python train.py --model="image classifier" --dataset="telescope images of galaxies (Galaxy Zoo DECaLS)" --train_examples=44167 --image_size=24 --crop_scale_min=0.7 --horizontal_flip=true --rotation_deg=5 --color_jitter=0.1 --cutout=0.25 --targets=["edge-on disk", "bar", "spiral arms", "bulge size"] --num_classes=[2, 3, 2, 4] --arch="resmlp" --norm="layernorm" --norm_position="pre" --hidden_act="swiglu" --mlp_ratio=3 --layer_scale_init=1.0 --parallel_block=false --inner_norm=false --patch_size=[2, 2] --layers=8 --width=320 --loss="cross_entropy" --init="kaiming_normal" --residual_init="zero_last" --optimizer="normuon" --muon_scale="spectral" --learning_rate=0.036 --momentum=0.9 --nesterov=true --orthogonalizer="newton_schulz_5" --adamw_lr_other_params=0.0019 --max_grad_norm=0.5 --ema_decay=0.99 --magnitude_pruning=0.3 --max_steps=15900 --batch_size=256 --epochs=92.2 --lr_schedule="cosine" --final_lr_fraction=0.05 --warmup_steps=790 --weight_decay=0.0 --adamw_weight_decay_other_params=0.05
Rows from block 4, named by matrix and row number. Rows with one number belong to one neuron. Each number is 500 + 25 x the weight over its row's rms, rounded and kept within 0 to 999. All counts start at 0. Numbers have three digits each.
# gate: MLP gate (model.blocks.4.mlp.gate.weight, 960x320), inputs 0-319
# fc1: MLP up (model.blocks.4.mlp.fc1.weight, 960x320), inputs 0-319
# fc2: MLP down (model.blocks.4.mlp.fc2.weight, 320x960, transposed), outputs 0-319
gate.456:514558518539500508466500500478500475456453533614460450500478493500541464507500467508480500500500500500469500476473500485481474505500494495549500490500500434500495508483500546476500500515515500494500525500500500463522468495489540500478461534520496521500488500500509496486480452500518462500509511499437529476511519541501500451511500525459500500500521505500500475458500470535500476512478486500483500474500478500500500496459500550512500511482500528516513500536530500545510449500500472500533533513463483487500473564561502481448511524531535500537500511494482500526562500490500573470500495500513500462485558512472457507491477508500500500546511483498500490500529551500500517458504479500500520427500559500500541568548493477489445500534516511522521502487515525526516500513456519500500500490500457486520526500474515480481500500497500492519544501500500500498515465476527511498485467500512500524534500508482459480509500500526515500508516478471486505500466500490505513425500
fc1.456:512463500492510434477536476500500498496500434484500575500535539500500531476505548500478518497550474535539489548500540500515500500493479524500484520500445491469515500500465491479500457493489497500500520500459466546530528500522500500500508502500525448501549524500536527496500461508529448527479454500500500553501541484520530529500500476500500513500535531500529560521465542492499501454504512500500501494484474500536465500500485530491450500471438449481476500476500500500500487510566500500500500500500470522491500512481500500514499462518500555481500479500500500497500472500460500500450500526507500529445496566484490505490500467500500500474500527575500500473500466500489500520478464549525500500458508524481470500495482527521542500503455503468493465512500486488435500473514500451492500457459500535457500504523459500561480510473517500511500513500500498504500500500480527499492500484506530476518536471500500455488567500500521500500471513500500500514497500500449539500519
fc2.456:500540500548500464500500500500492528485497500487508541521524500500500500500500500477464500500500468534510446500500500504546481474500500475510500468500524531500552508550549575528459500534519544500480499543489493545472530518500500500504478500475524491500500500500480538444508459515503500535500448500500463536500500491500475507491454499502541461500531525487500500438487461480500500499452464500500500500496449490485546500537479500535500449498504481555500485522500538479500513502483500500500521437500465546500500530500500465499500528533449528513487524430524496488453525482500544478455544504466561500440500500537500500432500500500455500479501530500500526500488500500504500468510500500484500536535525516512500500500487463505534500530500500500523549474490500550500500500548500500446511500509500482470521500500500501487500536470500500500500500500540500503500482500514445516490525512500517500500552500500533470451501487500500523447525500500486514500423539500500458500508
gate.457:551500511478453539477527455508465541461500480553500494500500537494486528520510519500507500500500511490522498500500535488512467516503500500529458434500500474514500500507500469500461534456500465503503491493523479476500500563500468496524480524500500500509516476504519500456521500538505516500500500470445500467500500528445481536503500500457500500488560500456500500500481500497514524474500467500525526467556442487456543477533500523551502450476543509458526484483515555500495527495466443527516521513500476479483500509448445500489500500519555520449482514500538519490499516527447489500525509540500500500526479505483527500528505532558485500529477500500458509459500500500500531522457484498478549488474512484480500500470467500511496545500500500520531540466475463500474500500487500537500524531508492500520500464500487500511503518500484471509472533450409500475511483500468490463484500499538527500511514481500531511519486471524457504500483550479477468484513483500500500498500
fc1.457:476487473517520507530527500500500500480483491500458483500500500473452503500500480500462525515493500512457508543467456493504511521500457500500500500505486529470500500461534505500471519511539524555515482500501491500481503472528524541520493488494468462464460500484476500500499565549552469500502500523500500492447484524488500490500529497428558500500500470492446453459520464474500539574545555519500489522524493498485526474529500530500518529546500500551500479504456500557532514469489478455500500501501537526477500473500488500558522546500500500500545500528500500518500463526500500501525500535510500482470500517486539515500535464525443513538500500443564500503461472497500498526493477500503475502500492544530506500500500500499496490552466520533449428500519500490500490498487510517533500501505509457500484500495528500542513500484500507500520487440500505523474500500525479539500466459500500517500549478519504500530517495473500474450508500483509455482473500528500475500500
fc2.457:439473529500487500429525482500576522463485521482500485487450491485500500470508500508500527486470553500500522500491514500500478534464500514500500520500478500521512500500480535514528500515527500500466500500463482500500500485502492459459435500505521479522514500500500479524500500469499474450449500492500500500484567492500500526468529515500500521447519471500500500513475457537513500513500495478500521476466444541479500479517500541513483560500513500507518527500500500500500459500465502530517509532549500462535518474494500500500500509521546500500500531527500525548500458485500494502546541500520534536485500468500500512456475500500538534520493517476475444500525537553459529508500465500513500500500467500500553500512485502534533500510471494536480461526548534506441532500500472512475460532448500481534463500500482526501557500499519500470476500531476530500483516500500477510537512488516503530483500483495475500500541511466500530514540486500491464440539467527477487551455
gate.458:522497430530500500487500490500473509500500453543533464500464518500500506500550487527523504486500471500486522502497500492490500500489502483517479556500529500546538507534500475491500500535472519550510500514500500500500500534486500524512500500523474518527507459520500500500536422492451519502480500500500546500511445500500532492467473500500500463500461523497529500544457487542466509472477480524500480500500498512522469500480509514500500524542500467500510518500500573507500500540557512546448505470494495530468531514500500540500496462488464517452487474500485528532559457558517507545469500549492497500480503502491500546513413478500532488517449438516475500485519517480501462489530558488502479462525464505464462476422500500500526500522486500502533500535483500531462499500477469485557498506492493488523491481496534500529514481506500500500501500493500463551500500500500525514480500508482500461473483534500500512533518534485466534500490506513510521500500500465521466500492
fc1.458:455468470500552444484500500518523502532520500500500500477483500538500561504517470500433500475522500500488490412512487500525500500531515506500430478500500553500500500518500473514504500507500512537498464500458447455461500527500500474491500500500534457500467474473468528473500464519558562500480521488452523500497517500500471470549485514532483495500500515488500500465518484500500529468500496519512500505500542531500476462511452489507488500490500500517509500500500520500500522502512525500500463503532516538500500470527439500433481548533452552526500500500510500538500492500500485500529515529512508500550500500500534520500535514475490532519472500466446500485529512500481463500554479507497517510503495522500500500508485438473512473529513513474500527500500465551469525470511518476521493543500500456500500505476522452500480531535526540511510471523500500500484466516500509500476500530432494519500493537536513500496517500500464522510500500500511500550541511500519481421500
fc2.458:500432461493500500468500500510500473525496484500500524537481535521500462485500484477461480487493534511500476482500468500500505500492500499519473500512491500553512488500526511458552505449461540523480515500500500448480500528522491462472529504500500530515496500500484507486476491529453513513558534500500528460508542545453484524542479544500520456474500500476483464466500476504468521483525500465523530474461500534556512527500500439478564481500524518474477500500500500500472500489471500479504488533548482498536482500495527535500461500500489516515515540479464479500500490490518469500500479475500552553528484500484481485464466500463491532500533491500474492466500477500500575500532500520487520542500542534500487490477566483500506500473536517500471500486500500479474479500530460500542466466469500512470500504508521506542487468500470500509500480500488500500545475534530542500530529482500480522546500500503500484489466500484546500559537500500551500476548526500471453500540
gate.459:500487500534501481454469495500500560500500500503500524500454500500515490500542500510500500472488500493507482453500517514487500484493500496541504485445484494500475488503491500509498450510493500524445500500500515484508511527493527500527460511500485494527524533500475528478500500538517500538546494527500500457528518500536500468504500499518479441457465500500509481510500534500544537478500429460500500500512500474467557476500500459528489481507530457484500500475521469531500553481525523485500521508485500473499500500517500500438500550500504519493500513500542500532518445487520539506523500484517465500500523463500466512464523500529465500535475474566536500488500500500516504527483549500528466461492455492548471500503500500475425498534466507500544549522500485454499499458500530475553500469518499482500500510497472502500500482460469512498517545538480457596546477483436467500506500500500500464476501500472489496464536512499500484500500502476463472562519500493500493496500
fc1.459:461529526515500500522515500534523500500500439538505533471482582560527471519500546500500425473522513500509445500500537531484477485537530464477518515538543553497486500466453462487500484535468508505518548500509497481540500530463500474538525500500463490500500511506507500500531500515551473500500514500500479488500500500498477500544500484493495500440491506500447526527519521500500537500500500481493523500511500500424533424528483500544505477544500502457500463452535513481500542483500532500500500484465504544524481514523483489465512498494500500500500481500500513500500505500519500561544527500476500500500474500508480557478475528500491468500514466536535500469551522500479500500466527500493500500518489493500500500500500457482421500567500500483545523472500472467500487500454500490500462505500500525500500452500487500490480468548513500516530504521500500500539468500482469500500481508500479500533510500484491485479538504538500518471488500505494476537500526533500541471478
fc2.459:500510500500512438493457458503534498500478500486533500500463482518500527500483500494481539491489525476500513541483453465478515500511472508485487463483507548511500537498483500540504500500469518459526514502500513477534500469534471500500526544482543526500466500500492500538500511446500481511486560500451514526529500500524500500552519462466498512500506553500471522465500531500507500500458501500523500518423552500500482505500511521528478500500500541500490509488500570500477479500487512453456500488498525514515500534527491500521490553506500454499487495534468550491479528528497488500509500502512500519500500484495500419527490500452479500500466500505500462529514500477518524467500486522500453466500517508515480537471500495500527503527536500500471500539515496496500487500527546490511452500500511555500468506514509536500516503532500535500533426493542504524474553500474529533500500479565500500500458471475575488474452473463487500538512484500435500500485515496500475500506
gate.460:525450460500466545468545488498531452522475497465492519500472469511500495458500500498519473500500500500510476525500477522514471526498552514500500500470500526456523551546465522500494480472482500521454467508552500500545447484541534526524572524496500500480494531449471469500520500462500500500505562487459527500528469500530537492474511464500500488453476500500495521504500504500503519500500500500462452464500537540482552500548478500472500493527524490472500534500500523512500500474478520532525500500500506521500500500535528467500500500500502500521528537490537500524497480500469478484468485501439426522536477500458500435500500508500434474463500493500524500482476508504521451515489541500539500479463510500495486500477466562500466499504524500500509500471543500500495507500521492497532518537483500531491477491500500476513500578500533473500458500477500476515548481557534503490489500522457497514526500522500529517491544500483471529489489532520513500490500505484500475517500
fc1.460:447539500560500455500500563500500506511497487500515500466495500500442500539500511510500500500500500529500478494483500500482501449472500520500473500500500442525451424483525473499513500516531474500500502457500481507506481488530478517465466500459475503528500476500499500462500504500439502522462500478487515453460512476486419520474478512500505501544475500486471500530477510499500535500453473500500552431501462500500500537502500482534468525479494500509514527533520470477486500550500500490494500481526507477488500493457501500500500557500456500447492508500500533506477500517538524507500476500500500462540481500528509500500470500503489504516500470558500500500500500524461491500473500509523493521580520501471516510489524545474500497481540476500480495500497464571500515510508504537525502500538500481478513521500532522487500557518499467500548530481500508500483519500468500500516479500542584488483450500500508478477537500500526466500472500500469549553537500500539470500500
fc2.460:516538500534460516500500500500495500500534500500500500478483500500488471500515497536500500545473515500540494484506484551488435549500500503454482509456480503500500490453500484519500500517497500500517496500541489518483500544500500500505497501500496473500500540484518500532500500500500514500500561500500526477512466519500500500494500500492565500516496514473487468543500500500506525465525507523471500484546578505495514492468500479470488509500535511500500544502500535500461463475500473500553471500475547516496500459488454490500469500494452463500436526500500520560449500455512500492495431538500532454500500478492500474500537475547500459500500500456481483503588553507500456511516542500500542500480480462500520450482489500570516555500479527513498500509500500500538486513555500500500500519500456482538525500500500500500521500508500521530492578500447539512468486481519515500500535500533472446447500523500462500500487500500500500500538530481494500498464500500500536508500
gate.461:500531500479545489513488490521513500518500506500500439498500490483514540474500551520504523451502500500475500499500500483500490500518500528500456474496452500500500481459523523500516500500500495511500500508505500445515520438500500500530500528500538500505500500500479500458489486458523524455454511500500500528508500517547500529467464500500511518446440500500464431477469539545518498521493533541564466471489461500470512473500484434486500514514500519541500521500500485481534500486475474500486512482504471475493500511475484563500492547543522500502538493472540533481512500484534517497526500512500517475493524500500500515465530468504500517500468500539508539500500479493500478510464468517500504509501498540471503537500517480462537519500469485500538447537513498458528537513518499484467502466544451500472447461540505500486551522462526481500500517500553537482461482506500550500500500536440553500500524472483497516488528500499546527500468500483500451464483500543527533500500
fc1.461:482500513536500500447525505500500463500439493459487551447461500500461533483521460500500512550459487527486520511545463531500504566507525484476512447499488498500545500498476531500500500563500511503509511500500475526500516500523500473500524500511527503490500500500535545557483500505500492500500500500508500500468477500535541488488488500490538495536551496485500500477489500446512506524500498477479526520500500492541537526486519529554508500500545502477507474506503481529442526523537561500500538476504445453518532520509500500497500490500465476518456500512481500500476500451487500500500500500517544500500476518443500500531479500500500471453491507511516439500500476523500511493505500494465478500487532471501500463500504488570472487500424500500510533498493498500500507510492474516503532473495541466525554490473476489500500462494437530536500487555500508559503463503500500455523500485549500500500466519500516494517468503500500500453500538500517526500472469460448512478480
fc2.461:433471500500494500518500537500500496500488500495443500481500500500502528500500518487499444437519557500478445563485461438500468460464546500500500500500508500445461469500494537468468527500500529500537500496515500500465494500465540500515528500490535500500526479500500482467500500514466519500460529509500501489465524473467500446500513468543500491478500478506518500500477500500471460494523522508500540479500525467500517500500516506500530535498478513500500500500530508500465516460500500496526493460498500548500500500529498500500525522500483500500500500487537555543520491500557500500500488518500535525553530462456500560530536464540500518493500571484517518500432491500480447503500476515520500465505472483500555500503500500500528500500485498477500500529500500500522543519498500500500457500489531500537479479527479485500518500500460497500443500519514520479518500463505500537495500545500474550548469500516504462530500486500526517500443519537527490465478575539500485540481