Rows from block 5 of a small image classifier, named by matrix and row number. Rows with one number belong to one neuron. Each number is 500 + 25 x the weight over its row's rms, rounded and kept within 0 to 999. All counts start at 0. Numbers have three digits each.
Before each neuron's rows are labels from the 100 images, of 14848, where the neuron reaches its largest size: "top examples" is what is common among them. Only what is clearly more common there than usual is listed. The data: telescope images of galaxies (Galaxy Zoo DECaLS).
# gate: MLP gate (model.blocks.5.mlp.gate.weight, 960x320), inputs 214-319
# fc1: MLP up (model.blocks.5.mlp.fc1.weight, 960x320), inputs 214-319
# fc2: MLP down (model.blocks.5.mlp.fc2.weight, 320x960, transposed), outputs 214-319

top examples: spiral arms: yes
gate.752:503516463531550533490500507500462500552466461463484464487476448547500519511500494540490515488479500525472459512500500500497547500500474500484501487500500509546499478491457525500537500482500547475500471511500482471530463519442500489575500519500482461546500468495500500538443515484476473498500500476509457472501545500493
fc1.752:520495491475541500500465568478538500500537500453499500504532551531523522445496517488500511505505488500500542500467527509500500500554495483504500516518505525475500437493558500500501500486500480480500458507524538488512500539509500500494516493524537484500512500507500540500500554578473490489526500521500518510472547500500
fc2.752:500500485509500551500513455500502479492505487484500514428468500500500535500520500484500477509499519524489521500500500472477492503500525496535534545434513487468526500500425528502533527466548484500537500484501500500500500473479500541490510500535457489480447540500500541535488500500500576533539530508517454472497500509516

top examples: bar: no
gate.672:500493478426500500442517485534500500500500503500500476500500497475500558500517500500500495525569459517516500477481500520522497545500480502509500524490500500511556517455499512469481526500513500494500500500493479547475500454500500500500512500448500454521499500500477500444510471504500499506511500468500500484492500517469
fc1.672:500533500575475500504500507500500474482500519500513500557507500484500460500500526500500501446500499505481500486520500487468521472500523474457519500500479484507446444500484500500500454500433517517480470491508520512490500500530467494570470478550513522500543570523509500525492509504538502500486482500500519500498527489489
fc2.672:480500469500500500482500516451500500470516511500488500456500534512486500500506500500498493506539500465568500500500499487504512500585500525510465542489500486496513500509488500552505520507497499500500450482500469489514509507470520496534509488500500482524500458468500500500500452445523516476450527465532490484500495540487

top examples: spiral arms: yes
gate.565:473533509500509502500452533500517525508521505452500515500457493538501500473487540491447415532553499495468488536494500539463519500500485481511453507527502467520500499488520513484530502466473532500500462500458457568500490500500489478564480540469516527503500487500488498500483452500461523547523511516500500500465500496500
fc1.565:500518508480521477520500521500490561468523500529530499492508550476535500526482500548509505479500555525452516500500477511533513499459481500514527500500500547520539500557533540500520481484500448510500500479469490491500515504500516442474475549474500505509526500449455500500475500500468470500522509514464455500523492546529
fc2.565:497462478532472492542500500440515500519518500473500471545528491516479458476545515508500457524479488500515539501500525513498419455477500482500500503456439499479522455444500500476498466506492480507505523500500500500518500515516532533479509461538500485470500500500487506518488522544500500507490480555500486546512500500500

top examples: roundness: round
gate.414:500497519542514484500500500500500537460500510500574500500492500500485436497442528500501494485500522500526491474475492500543500500458470485517504518560478521500523530580524510520574514497488525518484520498499465500500476477454500473517543521450500494500480500500561487523500489451465463500500445523448504500500544500536
fc1.414:517500559481453500500547500490464500542517485500484500536477538479500488498490494500513500507528500509500520524506500500500487477466500454443465525508478492553483500549508483523481489482510511500484500477527542527506534539500523500494510515500464523515500535500522474548500507517500500499481529490468539500468456513500
fc2.414:461508500535474500542484488489518462527500490500500500488500543457504494500525468500510521500500481462437533498483518500529500548500466500500464529572500470475451500500500561500444479497443500500500505515500464513529498500500496532552500483492500500500510500538450521500528550500473500520469500502500500495491500489532

top examples: spiral arms: yes
gate.16:528478481531504484503500500468482534502436569500504447525500529569481537527523500500495489518500527540473532522502520500486507500491486467467500474500500500500477537464546500470457500500547489448523476500472500446500512500483484494541500523487474500500500487529518440486500491508484509561500454460485500546500500505500
fc1.16:491493500466518500538500500499529484533500500420500500500500483500517523530493492478476500491500500500538500466500501546498500500495500500526500500486514500532540492514462532500510523500444470500500458500473500487487545500500500519518531509505527495514556508500534476479500513500540515509513484490500470461500500453488
fc2.16:478500500500435500529511509550467507556478539473531514500455521479484490468494533500472524460458544512514473472497481500496500520519490504540470527433466497500515515522508511502481500504558469500500478500498495547500475481536500486500499469500500460500440486500500500508500494525551478481561500470500558500530500494480

top examples: spiral arms: yes
gate.665:553511482520452500458566446500487474500500557500500500517500497537518473481506506530462492500500541500500500500500500486453475499508476532484525519487462555497495500500490517533538500495520500490500492482500508475493485500500481538511487501508588481439500504511500452518493536494547548500462500495489487500536492500527
fc1.665:482512531529543470437490500500514553462496500511549500531500500558529483496523453500499534449482518455500477486450429500493474500493523500491452479495500500462500500521481500500519500519495530539500441527500468525531468534465428509498486499500513500500500474500500464535504500525477560489511508503475500470515500528526
fc2.665:435459500483486492500500544514488500497523500500540500459519497500456472511493500496500500494486521482500479478521500500523474471472477461500463446497503500487472500500534476500541500471472473452460500527478500500510514500514496475474496500572524500500523549500500545500500500490549476500531532500497448483462527468531

top examples: spiral arms: yes; spiral winding: tight
gate.447:460507480507532473500500482500500500466533474459468500468483522500500472515448556471485500545500500508492567442477473489481479500526481465518449562506500496500493500550500523494500500500500500537536500514481511500500500527547521462500500478423464500500516494478500500471519522485485500518500464482523500485434500500521
fc1.447:505487530500442500478461505500509500476500500500463492518500508485519535500500500469500510470500549500495462531477486520538500500505487501522513500458500524506515464527546468505460500510528515510468472488523523491494458461517500483500465500529494500504517511500500500500510531511452500500505533531443458472539500500502
fc2.447:461500500518523500547500500460500497515476500504420468500490516520548459514486500500500450460490500471489500496489500503500532523464485444498495519500500522529500487539400500479500500543447473500525514494500489500500500500527496500495505470470482500520464512496493544537500500500500551465442497490478458465505500504474

top examples: edge-on disk: no; spiral arms: yes; bulge size: small
gate.490:500502528500499510534543500542477506500500500491500464521500524512501544522500500500453522475500485549514527505513500500500464513554496531500500521500461482500530476521504500488519494476484500500464500524500493490479500500522539490500551534559471500500503468470500493500500486500480471500500480500480500507500500555500
fc1.490:543478506467514461500490481500535500500485434473476468500528525525529500500496494536500484498506500539488493519500500500530460500554500500500505510440457500462533478519500488500461513500470500499464500489480504500500501532491492500500500535522500500500532480514539471481500470500480419530475449493500523502500500533455
fc2.490:434515515504463528500538500439500467494447478494484483546462484465484503532500518479500526514502478490500483502502500540500508543520500534500500558448471473482488489474524435471519500533468517459531497500493490518523505511478444448530500502470506464500516547500500484469500527500517487493495480500511519514500429511500

top examples: roundness: round
gate.49:577462522500492500514500474500481508513514500500454500495535500454498502525457521550493489513500500453512500500503536491500500500444500506478545471497500528449500502485481490429502525501500500491500500509500526482519500500491477511500500501490539500521529533500510500456451500498488478466500470500496503500500525555523
fc1.49:478521551533482500523500500464475500483500500500512528500500515500500469500557500499500535535471517557498565426558500532456511500485500500541508473505500471471495500499500473417510544450500510501467550486500456500494500471531513518500513464460500500500505439500469547500525452500481500513481482500533500526470483500499
fc2.49:526503455473513500460483480466500505547500525500466452527500468500558536517538462529510500502540493533511521500519470500528500541473520485557500500489524451502496500500500516546507443541491500500508497500504568554453472500500478481493500495537500500510500469467520482500521527500454528554504477515588500500500536500500

top examples: edge-on disk: no; spiral arms: yes
gate.586:447520447555481465490533495500540524490445435503500534500500520487535552534493500500500467516500500500500564500534500500500492535472484500521500535500461492540567455555487500456523477522500464528500500496531500500460508517500534500499514500500529468490500500523515500521498500500504500501506494473523518503543500500456
fc1.586:495500474526481450520476500500548537480541476484500524537491500506498533555500471500433500515498466500500549541484532532500468481512491491536500500436494500450503549500500503518513515500488542500474482523503500500500513500500472513562500470492534516538505516531500499485536539500520480446500559569485492492471500473500
fc2.586:532569512500471537500500467467500502477500500455460522500500519484510533536497492500500508467495527541500500487500500472579500539494539467500529533500518478475503500500500508500480500500500488527535500500468500510468500495500461505489534520465500472482481500500526520487464452487455485493484500488456521460466500500500

top examples: spiral arms: yes
gate.256:524500500500509500468500500500474524500525492500449503486531500482471507508503500481524491471496500513565531542500500486500476531553480484469564505517500500551500484545500500474500500506509500500519566529552508521509487512496541500444535474500530500531517476510500500507498532500537463500521549500507510500491486500514
fc1.256:500535500500500462493500500500500509500539476500543500521500521500479500513476491496536500483502500471505542525526485500500500552528500487514493546500441500506495494515481500493500528500540500468500500505500479467506500455519500464500523501542498502500500500479500500446500521546515500500514527519500503482500544435458
fc2.256:500524489474488547500493545525512520479464500456471500535500501472500485500502483500486500509500548500475500500508500467500500513519519540523514480458540505500482534478463461531476500466495459518500519525445500460477504500500495560538564500544500500488500465480518474492473473527478511456490527500488539512461500458482

top examples: edge-on disk: no; bulge size: small; spiral winding: tight
gate.225:512500493500521500500456487505500500450512484485500539511481500500502567500496465460514503437476500500571500462501533538500497500500500562518513500500453500538478525500500500521529518478490541516485561500482415500500500500471552500500476487527461531500461494451526489500488500521500533500502479500488496479521500500487
fc1.225:509501500519500498482503500530505511504468467500494500534500554485461486500565476500500557500500518500526500500500500529524500473492457500500500500530478500500500475497458500500492500500460505447478472496500449548500496542500500505500545563482500507500491500539546500500465515479500500500494485481510463464533500500478
fc2.225:527542523515508483535514492456500500534547483500489479500458525476509500486442512484500525517500507437501500550527500455545500479512505507502499513506496500500500472497482459536472530527548487505558492500474482492480500500550500548460539501500473499532500485505506496457512563500500500467503510500542533506509511469475

top examples: edge-on disk: no; spiral arms: yes
gate.542:500500500500539444523500500500516506501500505500526500500518527500500462489499456525500477500531488545500500500496500500461502565500431497510461490454500500481517500528513473500500525510448510497561500509500500542543500542477513488493500500557462456500500548500521526521520500511503490509499500511466485452500461472500
fc1.542:451500505500540559500527475560471500500513536500477488500458496500500457512440500496500564500494510462505482500455486497470533500500500500513540466500550487508500500496452523487451480450514510451500542488487514499500473472500510500477541490512472514500500500500541500440533475499464500514500513530500500509500484500430
fc2.542:566486500500500471523479500535528500498522500526465549426510500470480460500521500510490496503522432547500461500504500490483552500507500516500500500500511524500500472500481518571500424486490500535429519500492500481500477464500473500473480501479431534466475479478483548500545510524466494517500555499500493497530500524500

top examples: roundness: round
gate.264:502518487530530521478504545500454481500510540499543526500517457461458523500512458538500550500534519500531507468500493596500526488528492500512500504500500503493500514477487500466545490500500482522500463500509560471462560487500474539485531533518500443500572500482500500491553503512494469500498516500500490500488500482485
fc1.264:539489546463510489460527444523528514488500500456481520518561451486489504500478487488594487500502500509545500532484500453500504476461510500525483528485538491500498497488473469541500494515529488472482478531505522521500500500528547498511522465524516530454500500464544500500500488500500466519489520466463529513487500468443
fc2.264:451486500523500500490500500500500532527495537500479534478502471482542540486500518510454533500517484431435474500504500533500522505525501470496500508471500500538500500500500530568512500499468507472517548480500493500551546469524500496446490505576463500500470487500479500485500501500500531537470448488518500520487508500522

top examples: spiral arms: yes; bar: no; bulge size: small
gate.368:569537508524500474500454511521500500500493468500464460464500490521452533543454518456500486500500513468453519525500500465500540500500520538500474500500526481500514517536512546484471500500474499522514532504500488500506553462500499500500500514484500522500500500500534500500500526515500576473500471550532473460526500500508
fc1.368:500533469556544449480500500500500499523500480449500500489494506509487493528500522500488500494531458527504524506529500499483553491500516508500500500500500500500529544524459536443478477513512500500525500500484492540531500459500486500539513500500528483485494475514536500548481523555547526514500510500535446501485501479537
fc2.368:456494476500500552500527465550512500490533487535527505556500500494491515492535474547514500489461486500476500527500502520580463414490507484523527503479554516486500510448500526543514527505500527480500516500509522500554517531534514484448540491528479553493500474537457495500500480500484491471500515523500545484506516500518

top examples: roundness: round
gate.249:513503459534513500500531536493473529555500501472519559454487528544528461512494517500517469559500481500537500500485516500516497480472539500513472530500537485460517500511467500454500478500504528461465486520486516517506481500462500483486522500453500500515456512525469495484500475500500447493500511535506477547447549552500
fc1.249:520515500535500500500500500533488485497520517493500487500500510537474522496484500506518500498523463535510538500500500456500548543490507520478506485500535500533524500495522511500512480500500421500500515526492485500500500484545521545458498476566439500467500500482511500500474469494530523525500518499513500500551470500500
fc2.249:500525500533485548500500500489457500552500500500515552500550470500519444484500500505500500500497500519500518492524502482506500489500438562500500460500500500544435500500496536553500500525500445500516500467528500500516520500500457530487500541453500500500582488500456511498500500554500501500507500476509507460500500487479

top examples: roundness: round
gate.80:500500463493522505493500504499506500449455500514500490530500500522501500500524502544498480468500459500515500465500489542534494500469500469500500508525500528484457515500446500441516508531480500518529454490529471561487515522500517500577499500500500499477519483500500459500468500539500499544500500458500525539529472500519
fc1.80:525500500467500500500531526500477503514467500511500486487509501500529510476512500500510500500490500527504490557478483493500463498529471505453500515460512500540529491500444449475492464468488499500512500571538479500462500500477500496494510528530525474487500535531525451479529489500559479473500500460538539500495495538500
fc2.80:539500526535489508490537507500500461500521500490532500502491500500500476500500531500497521491452539529450521500500517517495500531469520508534500513550500500543441500500507559519500537494500533490500500479468485500560541513500523518476496528535464500513537472513527500500482464507458500468500508551500479473511462500469

top examples: bar: no
gate.337:479506500488500500500500496500579500500467502500493551501515476525500500475464489500500506500500500462472513467511502491500473500473480528515476472508460500500500500489500500463502476500473500500474458500466486478500527477480467471531500465441467530535500500500536441574500500500500514483500525532486461422481500522500
fc1.337:521565508531500500412487517528486477545487542506463518520500445550500477500546522513500468532500500500457528507508507506500500492462500500482500495470500504480500456491500500509489457532468500500457483451512488457500493511500500413500508500463517481488500490506526500500518496500500500500533500473512460479489470500500
fc2.337:500529500500508500457549492544467520466533500488518517500515488482500500500500471543467442533500448457500500504491500500500500538511505468545512500500500512541510502504500487542483497500500489517500512553500507430512513535541442505503500500500500500500491495488544499500491494500506460463529500505514528500500499502500